A small CTC audio transcriber, trained from scratch.
Training: adamw at rate 0.0015, 9400 steps, batches of 64.
Rows from block 9, named by matrix and row number. Rows with one number belong to one channel. Each number is 50 + 15 x the weight over its row's rms, rounded and kept within 0 to 99. All counts start at 0. After the name is the row's rms in percent of the matrix's.
# convs0: first width-9 conv (model.blocks.9.convs.0.weight, 192x192x9), inputs 0-15, a 9 kernel for each
# convs1: second width-9 conv (model.blocks.9.convs.1.weight, 192x192x9, transposed), outputs 0-15, a 9 kernel for each
convs0.110 099:19 36 50 50 50 71 50 50 50 34 50 50 50 50 50 61 78 82 34 50 30 21 10 19 37 33 30 33 38 30 28 36 50 50 50 50 50 50 61 65 50 50 50 50 34 50 50 50 18 16 36 34 38 63 30 20 29 50 50 63 37 34 50 50 50 50 50 50 50 37 50 50 21 12 25 21 13 00 00 21 20 50 50 50 33 50 50 50 50 50 38 40 32 29 19 24 50 50 50 50 62 50 50 50 65 50 50 50 21 37 36 50 50 33 25 50 50 50 35 50 50 50 50 50 50 50 50 50 50 50 77 50 50 50 50 63 50 50 37 36 39 32 27 21
convs1.110 101:28 50 50 50 70 50 50 50 73 75 50 41 50 67 50 50 50 50 90 73 68 82 78 77 73 66 50 50 50 66 78 75 63 50 50 50 35 24 12 15 50 70 64 50 62 66 50 50 66 50 80 86 67 50 68 63 50 65 71 80 69 50 41 50 50 29 25 50 73 83 61 59 68 67 50 62 58 50 50 26 50 50 62 50 50 50 42 64 66 73 50 50 50 27 50 50 37 50 25 50 50 50 50 50 36 50 50 60 50 63 50 50 50 75 75 50 50 50 50 50 20 50 63 76 50 50 64 50 61 65 50 50 50 50 62 35 59 50 50 50 50 32 50 50
convs0.111 104:50 77 73 68 50 50 50 50 50 50 41 40 50 63 50 50 50 50 79 50 31 50 61 50 38 50 50 50 50 50 34 16 34 50 50 62 39 61 50 26 32 26 50 61 64 50 50 50 01 16 31 23 06 25 50 50 50 50 50 69 50 23 18 35 50 50 35 31 39 50 50 50 16 28 06 00 08 31 19 07 13 64 67 50 28 26 39 50 38 50 50 17 16 50 50 67 50 50 83 50 38 34 33 50 50 38 50 63 50 50 50 75 64 63 50 50 30 50 76 64 77 50 50 50 50 82 50 50 50 32 32 50 39 20 14 50 50 50 50 50 50 61 50 68
convs1.111 102:50 50 59 50 34 36 41 50 50 78 79 64 50 65 50 50 50 50 50 50 69 68 72 50 50 50 42 22 40 50 50 21 24 50 50 75 27 28 50 50 13 17 34 29 37 68 50 50 25 26 74 91 50 50 50 50 50 50 50 22 29 37 50 76 74 50 50 50 50 64 50 38 50 50 17 16 35 28 50 50 50 64 50 63 50 50 50 50 50 50 35 50 50 50 50 50 20 19 27 50 50 37 50 50 63 68 50 50 50 50 63 50 64 61 50 36 50 34 39 41 39 50 50 42 50 50 50 50 50 50 50 66 82 72 50 73 81 77 88 83 80 77 50 50
convs0.112 098:50 50 50 50 50 27 33 50 50 71 31 50 50 65 68 65 50 50 50 50 50 50 50 68 67 50 72 38 50 25 50 50 50 75 84 76 64 50 50 50 50 64 50 50 50 67 72 75 50 50 50 50 50 37 50 50 50 50 37 36 26 37 38 37 25 25 50 63 78 76 64 71 50 67 50 60 50 50 50 50 50 65 50 50 50 61 50 50 50 50 29 34 50 66 50 50 38 40 32 50 36 34 38 50 50 50 50 50 50 50 50 35 39 28 29 26 36 50 50 38 50 36 50 35 33 25 50 50 50 36 50 50 40 50 72 50 50 50 50 50 50 50 50 65
convs1.112 089:72 50 50 50 31 50 50 50 50 50 50 27 50 62 50 36 50 67 88 79 50 50 65 50 50 50 50 50 50 50 50 50 36 50 50 24 50 50 50 50 50 50 50 50 50 50 50 50 64 61 50 50 50 50 73 74 65 62 50 50 50 50 34 50 40 74 78 84 71 50 50 50 50 64 50 50 63 50 69 50 50 50 50 50 50 34 24 50 37 24 35 28 17 37 62 50 67 73 73 50 50 50 50 33 31 32 50 50 50 69 76 76 50 73 72 66 80 50 50 50 50 32 50 50 36 50 50 63 50 50 50 63 50 68 50 50 50 27 34 30 50 50 74 59
convs0.113 100:50 77 64 50 50 73 78 72 63 21 27 28 50 50 50 50 50 67 50 50 50 61 71 83 66 50 35 77 73 74 74 66 50 50 37 50 36 63 61 60 50 50 50 50 50 50 29 24 23 50 50 50 62 61 50 37 50 50 50 67 83 79 75 34 38 50 50 76 64 50 50 50 50 33 39 41 37 50 50 50 39 26 24 18 18 42 62 50 50 50 66 50 71 67 69 61 68 65 82 36 50 50 71 79 78 62 50 50 50 50 65 50 50 50 50 50 59 38 50 73 76 78 62 64 50 65 33 25 31 35 50 66 78 50 50 50 37 50 50 50 50 65 50 50
convs1.113 105:50 60 64 59 50 69 77 69 63 32 38 50 30 50 50 50 62 79 35 50 50 50 30 15 30 50 42 26 25 50 28 23 36 50 50 62 50 50 50 60 50 50 50 50 31 29 32 33 32 38 50 68 59 36 50 38 50 31 22 38 50 50 72 50 50 50 50 50 32 50 50 50 81 71 60 32 34 50 50 50 50 27 27 35 17 22 25 50 50 50 60 80 76 70 62 73 64 50 50 38 50 50 37 50 31 50 50 61 50 50 50 35 50 40 50 50 50 84 77 59 50 50 63 50 50 50 00 27 50 67 63 50 50 50 30 50 50 67 65 64 50 27 30 50
convs0.114 100:50 50 50 50 50 50 29 25 24 28 50 32 50 50 50 50 68 74 50 50 39 40 50 50 50 66 75 50 70 50 50 34 50 50 50 50 50 50 50 50 29 31 35 50 50 64 50 34 34 50 61 50 50 50 50 50 50 50 37 50 50 50 50 27 50 62 59 50 50 38 50 50 37 50 50 50 30 50 35 50 50 50 50 41 37 37 33 67 80 80 32 37 50 40 50 50 21 32 60 50 50 41 33 50 33 16 21 12 50 68 59 50 37 28 50 50 50 27 28 29 50 50 62 50 31 31 50 50 50 50 50 50 50 41 36 50 31 27 37 50 50 50 50 50
convs1.114 095:50 50 41 39 22 16 50 50 50 84 50 50 17 29 50 63 88 88 50 50 50 50 50 50 50 37 21 27 50 50 32 50 35 50 50 67 69 62 50 64 63 50 64 50 50 61 50 50 50 50 50 50 50 50 27 35 30 33 36 50 50 50 40 50 50 50 26 15 27 39 61 64 50 50 50 33 50 24 31 50 50 50 66 68 68 50 50 50 25 30 61 50 50 50 32 50 67 87 75 18 25 50 50 59 50 50 50 50 67 50 50 50 50 50 66 63 65 74 74 60 50 50 50 50 50 50 36 50 50 50 66 62 68 67 75 50 39 22 50 50 50 50 50 66
convs0.115 103:26 50 64 50 50 16 29 27 36 50 50 20 33 25 21 50 50 65 68 50 50 50 50 37 50 50 35 64 50 50 50 36 38 50 50 50 77 66 50 59 50 37 36 50 50 65 50 50 50 64 64 50 50 68 50 66 64 60 50 50 50 50 50 89 66 50 50 36 50 50 50 50 50 50 67 50 50 18 20 50 50 25 37 50 61 50 31 50 50 62 86 77 61 65 61 71 50 50 42 36 50 59 59 50 50 50 50 64 50 38 50 34 37 34 50 74 91 34 32 50 50 61 63 66 50 61 50 62 50 63 62 50 50 31 50 50 31 50 50 25 50 21 29 50
convs1.115 104:16 27 50 50 50 50 66 50 50 12 50 24 11 37 50 35 18 28 82 72 65 50 50 35 32 50 50 50 50 50 50 36 37 30 19 10 32 20 33 50 50 67 50 50 29 38 31 31 50 50 50 50 73 67 50 50 50 30 50 60 50 50 63 20 12 17 32 60 50 50 50 50 50 50 50 50 50 50 50 50 50 66 71 79 80 72 67 50 38 50 61 50 50 63 61 63 61 50 60 35 07 24 39 34 27 50 50 50 42 50 64 50 50 74 78 83 69 50 50 69 74 88 63 63 61 81 50 36 33 36 50 50 36 26 38 10 22 37 50 50 65 61 50 50
convs0.116 105:62 90 75 50 50 50 36 50 66 50 50 41 50 34 50 38 13 00 84 94 86 50 34 50 50 50 62 50 50 31 26 37 30 35 30 50 31 27 22 50 50 75 67 74 69 68 50 61 50 50 50 33 25 31 30 34 50 60 50 50 50 35 61 76 50 50 50 38 26 50 36 50 67 67 62 31 21 39 36 50 32 28 26 39 50 50 72 62 61 38 28 40 23 29 50 50 33 50 50 50 59 50 50 50 23 33 38 60 70 70 50 50 50 36 50 50 66 32 35 50 72 62 50 50 50 50 50 64 76 76 64 50 33 50 50 50 50 50 60 50 50 70 73 70
convs1.116 107:50 50 50 50 59 50 50 60 50 33 36 50 50 50 59 58 29 33 18 50 50 50 50 50 50 50 50 38 37 50 50 50 50 50 39 50 50 59 50 50 50 50 39 41 33 68 70 67 50 50 50 50 50 37 50 21 27 34 50 62 50 50 50 50 39 35 29 21 33 50 50 50 50 61 62 50 50 50 40 29 21 36 23 21 50 50 50 50 50 50 36 40 50 50 50 50 50 50 70 61 50 50 50 34 35 41 50 50 33 50 35 37 38 50 69 63 73 68 50 50 38 60 64 68 50 50 50 38 27 36 50 50 32 23 16 50 50 50 50 50 50 28 50 50
convs0.117 096:28 50 39 50 50 50 21 50 50 61 50 35 36 50 50 68 50 50 66 50 50 50 50 50 69 50 50 50 50 50 69 50 50 30 29 21 50 38 50 50 50 50 31 50 50 35 27 29 32 25 29 50 50 50 15 15 18 50 50 50 29 25 50 75 63 61 50 50 50 65 50 72 73 80 62 50 50 50 22 11 10 25 50 75 79 74 62 50 27 22 76 73 50 37 31 34 50 50 62 50 50 50 37 32 50 65 69 74 38 50 37 50 50 36 18 50 50 63 50 50 50 50 34 27 50 50 50 40 50 69 50 50 68 64 69 50 50 50 50 28 33 28 31 50
convs1.117 091:31 50 24 50 33 31 26 50 67 06 10 50 50 50 50 50 50 19 64 69 50 50 50 70 69 73 65 50 50 36 50 50 50 31 50 50 63 62 63 50 50 36 32 50 18 50 38 50 39 35 27 50 50 50 50 50 50 37 50 63 50 50 50 50 50 38 50 33 50 67 50 50 64 63 69 65 63 50 50 50 50 99 74 50 66 50 63 27 36 50 91 98 89 72 50 50 50 63 50 70 50 50 50 50 50 50 50 50 15 27 32 50 35 50 62 50 50 32 27 50 50 67 50 50 28 29 40 50 31 50 64 50 50 50 50 75 65 50 36 50 50 63 50 50
convs0.118 100:50 37 30 29 29 31 25 32 50 50 50 50 32 50 50 50 68 79 50 50 50 33 37 32 31 21 38 72 67 60 66 50 50 50 73 83 63 63 60 59 50 50 50 31 20 50 50 50 31 27 30 50 50 50 50 50 50 50 38 31 22 26 27 77 64 62 50 61 50 65 61 66 50 50 50 50 50 38 50 50 69 78 66 50 34 50 50 50 60 50 50 74 66 84 77 50 63 69 83 50 34 50 50 50 60 62 68 84 34 26 50 50 50 50 61 50 50 50 50 50 50 50 50 61 67 50 50 50 50 29 50 35 38 50 50 50 40 34 36 60 50 75 73 74
convs1.118 106:41 50 38 25 23 10 29 14 07 19 13 20 50 50 76 67 50 50 64 50 50 50 50 50 50 50 50 50 50 50 50 50 50 50 50 39 50 33 37 30 28 50 39 62 66 50 50 50 36 24 23 08 14 33 50 37 50 50 50 50 64 50 50 50 60 50 50 38 50 35 50 75 70 50 50 63 50 50 37 29 31 50 50 34 32 23 29 39 67 74 35 50 64 67 67 70 50 62 50 50 50 50 50 70 50 50 50 50 50 40 36 39 50 62 50 50 50 23 31 50 50 50 61 63 65 69 50 50 50 50 38 26 31 37 26 29 50 62 76 97 90 80 78 50
convs0.119 105:50 50 50 50 38 50 37 59 50 50 50 65 77 70 78 86 84 87 61 50 58 50 50 50 41 29 33 40 31 37 50 50 50 50 50 34 50 39 38 42 50 50 22 31 50 50 50 78 78 58 65 50 50 41 50 50 59 59 50 50 36 35 30 50 50 34 26 41 27 50 50 50 33 26 50 50 50 50 42 50 50 50 50 39 50 65 50 50 50 62 80 82 68 74 71 62 65 65 67 42 50 50 50 50 62 59 50 50 50 34 50 67 50 39 50 50 34 50 50 50 50 50 28 33 50 50 34 50 50 27 38 50 50 50 65 50 50 50 50 50 50 50 64 76
convs1.119 097:50 50 50 50 50 50 50 50 50 73 61 28 35 33 50 50 60 60 30 37 30 29 32 50 50 50 50 50 61 60 61 63 61 50 50 50 14 18 14 18 50 50 39 35 16 50 50 50 50 50 50 69 50 50 76 66 50 50 50 50 50 50 60 50 50 50 50 75 60 63 79 82 50 50 50 64 50 50 30 50 50 70 50 50 59 50 63 35 36 50 50 50 50 50 50 50 50 50 64 71 50 50 27 31 23 50 50 50 80 81 91 72 71 70 74 77 75 50 75 89 89 74 50 50 50 62 50 59 50 66 50 50 50 50 37 36 50 66 76 50 60 60 50 50
convs0.120 099:62 71 63 62 74 88 77 71 62 10 20 26 50 64 32 37 50 61 50 64 50 67 67 50 50 50 50 68 63 30 18 25 50 50 50 39 50 50 50 50 50 40 35 50 50 50 50 37 35 50 50 32 34 31 38 50 50 50 50 50 50 71 50 04 07 12 35 50 50 31 32 50 50 76 50 50 31 50 50 70 63 65 81 79 85 78 50 50 50 36 39 35 40 50 50 38 21 23 40 50 50 50 50 68 62 82 79 66 50 28 13 07 12 22 22 50 50 50 50 50 50 50 35 39 35 36 50 50 50 50 50 50 50 63 62 50 50 50 50 68 50 50 50 50
convs1.120 099:50 50 75 67 50 31 50 71 61 50 50 33 29 50 50 67 69 50 38 63 50 65 72 83 50 50 50 62 50 50 50 50 50 50 60 50 50 50 50 50 64 77 85 83 50 50 50 50 50 65 74 50 50 50 50 50 62 60 67 71 50 36 50 64 50 50 50 66 61 50 38 28 50 50 77 50 50 50 50 50 50 50 50 50 50 50 50 50 50 50 50 50 50 50 50 30 50 66 74 50 32 50 33 35 35 50 70 66 50 35 50 32 38 50 50 77 81 50 66 50 50 50 50 50 50 50 99 85 50 50 42 50 50 34 50 50 38 32 50 25 17 50 15 22