python train.py --arch="tc_resnet" --model="CTC audio transcriber" --dataset="read English sentences (LibriTTS-R)" --train_examples=15625 --gain_aug_db=6 --n_mels=64 --hop_length=160 --input="log_mel" --spec_augment=false --win_length=512 --tokenizer="char" --vocab_size=32 --norm="batchnorm" --activation="silu" --depths=[3, 3, 9, 3] --kernel_size=9 --stem="single" --widths=[128, 160, 192, 240] --init="xavier_uniform" --residual_init="none" --optimizer="adamw" --lr=0.0015 --beta1=0.9 --beta2=0.999 --eps=1e-10 --grad_clip=1.0 --magnitude_pruning=0.5 --steps=9400 --batch_size=64 --epochs=38.5 --lr_schedule="poly" --final_lr_fraction=0.01 --warmup_steps=470 --weight_decay=0.1
Rows from block 7, named by matrix and row number. Rows with one number belong to one channel. Each number is 128 + 24 x the weight over its row's rms, rounded and kept within 0 to 255. All counts start at 0. After the name is the row's rms in percent of the matrix's.
# convs0: first width-9 conv (model.blocks.7.convs.0.weight, 192x192x9), inputs 128-135, a 9 kernel for each
# convs1: second width-9 conv (model.blocks.7.convs.1.weight, 192x192x9, transposed), outputs 128-135, a 9 kernel for each
convs0.119 103 [165 153 128 128 156 156 128 128  99  85 128 144  95  97 128 128 145 152 128 128  96 100  97 105 128 128 128 128 128 128 128 128 128 128 128 128 106 128 151 128 128 160 154 153  99 128 151 144 153 128 128 128 128 128 111 128 128 128 128 128 128 155 128 103  94 128 128 128 128 111 128 109]
convs0.120 108 [105 128 164 163 150 149 128 112 105 128 101 128 128 152 128 128 147 128 128 128 128 128 128 128 128 103  86 128 147 174 180 155 171 175 158 143  91  97 128 128 108 104 128  87  88 128 128  78  94 128 128 153 145 150 128 146 165 128 128 128 103 112 128 142 128 128 128 142 147 128 128  95]
convs0.121 094 [128 128 128 128 128 151 128 146 128 128 154 128 128 128 167 128  94  86  98  84 128 128 157 128 128 148 128 148 128 149 107 128  85 108 146 128 168 168 128 111 106 128 128 128  80 128 156 156 128 103  89  92  98 128 162 154 156 161 128 149 128 128 128 128 128 102  79  83 128 150 151 105]
convs0.122 113 [143 152 152 128 114  78  83  72  61 128 128 150 152 128 128 128 165 156 128 105 128 155 145 145 157 144 148 151 128 158 145 104  91  87  95  83 128 145 128 128 109 128 128 115 128 145 128 128 112 128 128 128 128 128 128 128 151 128 128 147 128 128 140 128 154 159 128 149 144 128 145 154]
convs0.123 090 [128 128 128 128 128 128 146 128 128 128 128 145 150 128 128  94 106 104 128 128 128 128 150 128 128 128 128 128 128 128 128 128 150 149 128 128 128 128 110 128 128 103  70  84 156 128 128 101  93 128 128 128 128 128 151 128 107 108 128 128 128  89 128  97 104 128 128 128 128 128 128 128]
convs0.124 097 [ 85 128 147 153 128 128 172 178 153 128 103 128 150 165 179 188 162 128 103 128 102 128 128 128  95  96 128 128 128 128 128 128 128 167 153 128 128 128 128  72 128 128 128 100 109 173 151 161 128 128 172 149 128 128 109 128 128 128 128 145 128 128 128 128 128 150 128  95  88 128 128 128]
convs0.125 100 [102 102  98  96 104 104 108 102  94 176 128 128 128 128 128 128 128 107 128 128 104  94  95  96 104  97 128 100 105  80  91 107 113 149 128 128 128 128 128 128 128 128 128 128 128 153 147 128 128 128 101  92  98 107 128 128 128 128 162 178 155 147 128 103 128 128 128 128 161 161 160 158]
convs0.126 099 [152 153 128 128 128 128 128 128 128 128  79  90 107 128 128 100 106 128  98  80 103  99 128 159 157 128 128 147 145 128 128 128 146 128 128 128 128 128 128 128 128 172 160 128 103  94 128 128 128 153 128 128 128  99 146 128 153 128 107 104 128 128 128  98 128 128 128 108  99  73  79  39]
convs0.127 100 [101 128 128 128 128 143 128  89 128 105  95 128 104 128 128 159 160 128 128 128 128 128 128 128 128 128 145 104  99 103 128 128 128 128 128 128 112 128 128  94 128 105  97  67 101 104 128  93  96 128 128 128 148 128 128 128 128 128 128 110 112 102  90 128 128 150 128 128 128 128 107 128]
convs1.119 106 [128 128 105 128 165 151 151 149 172  72 111 154 146 128  94 128 128 169 128 159 128 148 152 163 172 158 148 146 146  97 128 164 157 100 155 149 128 128 128 128  91 102 128  92 102 128 128 128  86 128 128 150 167 145 157 128 162 128 144 151 157 153 128  71  96 102 103 128 128 128  97 128]
convs1.120 110 [128 128 128 128 110 109 128 128 128  96 109 128 128 128 101  76  66  81 128 149 128 128 143 128 100  74 108  62  68  82  93 128 128 128 151 170 102 104 128 128 128 107 128 156 181 128 112 152 128 128 128 128  97 100 128 128 114 128 167 148 168 149 128 128 154 144 128 142 128 128 128 128]
convs1.121 093 [159 150 128  96 105  97 128 171 128 205 177 161 147 128 158 162 156 191 151 156 150 163 144 154 128 151 128 148 164 160 128 111 128 101 128 128 128 105 128 128 106 128 128 128  78 128 128 128 159 158 147 128 128 128 128 128 128 151 128 149 128 128 148 128 128 128 128 128 105 109  94  96]
convs1.122 110 [128  81  59  50  65 103 128 144 128  80  93  98 148 143 151 164 173 148 128 128 113 128 103  86  83  97  78 175 128  93 128 154 174 164 128 112 112 128 128 128 128 128 128 143 144 128 100  75  78  90 128 128 128 113 128 128 128 128 128  71  77  78  72  92 102 128 128 156 145 128 109  99]
convs1.123 093 [128 147 148 128  98  70  60  62  81 182 171 128 128 128 128 128 128 128 154 128 128 128 128  90 100  85 108 128 128 147 146 160 128  80  80 108 111 101 128 109 128 128 162 128 128 128 128 128 128 128 128 148 144 128 128 128 128  99 128 128 128 128 128 128 152 128 128 128 105  92  92  98]
convs1.124 099 [157 128 128 103 128 158 128 128 128 128 155 169 128 128 128 128 128 152 149 146 128 110 145 128 128 128 145 180 163 128 128 150 180 179 128 128 102  83 128 143 128  97 108 128 128 158 128 128 128  99  74  49  85 110 155 155 173 161 128 148 128 128 128 128 128  94  87  92  97  90 107 109]
convs1.125 099 [128 128 128 128 128 105  74  81 128 128 128 107  89 128 155 173 154 128 128 128 128 144 128 128 128 100 128 145 155 161 128 154 128  91  89  99 128  95 128 128 128  78  74 104 148 128 128 111 128 148 154 128  96  77  98 128 128 101  99  86  97 128 128 100  79  93 128 128 143 147 167 161]
convs1.126 091 [150 128 128 128 128 107 128 108 128 128  98 128 128 128 128 128 128 128 128 128 128 128 149 128 128  99 128  77  96  93  83  64 104 128 154 128 128 128 128 128 106 128 128 164 128 128 128 147 106 128  89 104  72  62 128 128 128 128 128 128 128 128 145 103 128  90  89 128 128 128 128 128]
convs1.127 101 [156 128 128 101  68  48  71  88 128  65  60  69  83 128 109 128 128 128 109 128 107 103 149 152 179 173 156 128 128 128 128 153 148 157 182 180 161 128 176 164 128 151 128 128 128 128 128  92 128 105 128  73  59  82  90 102  83  87 128 128 108  85 107  91  95 104 128 128 128 128 147 128]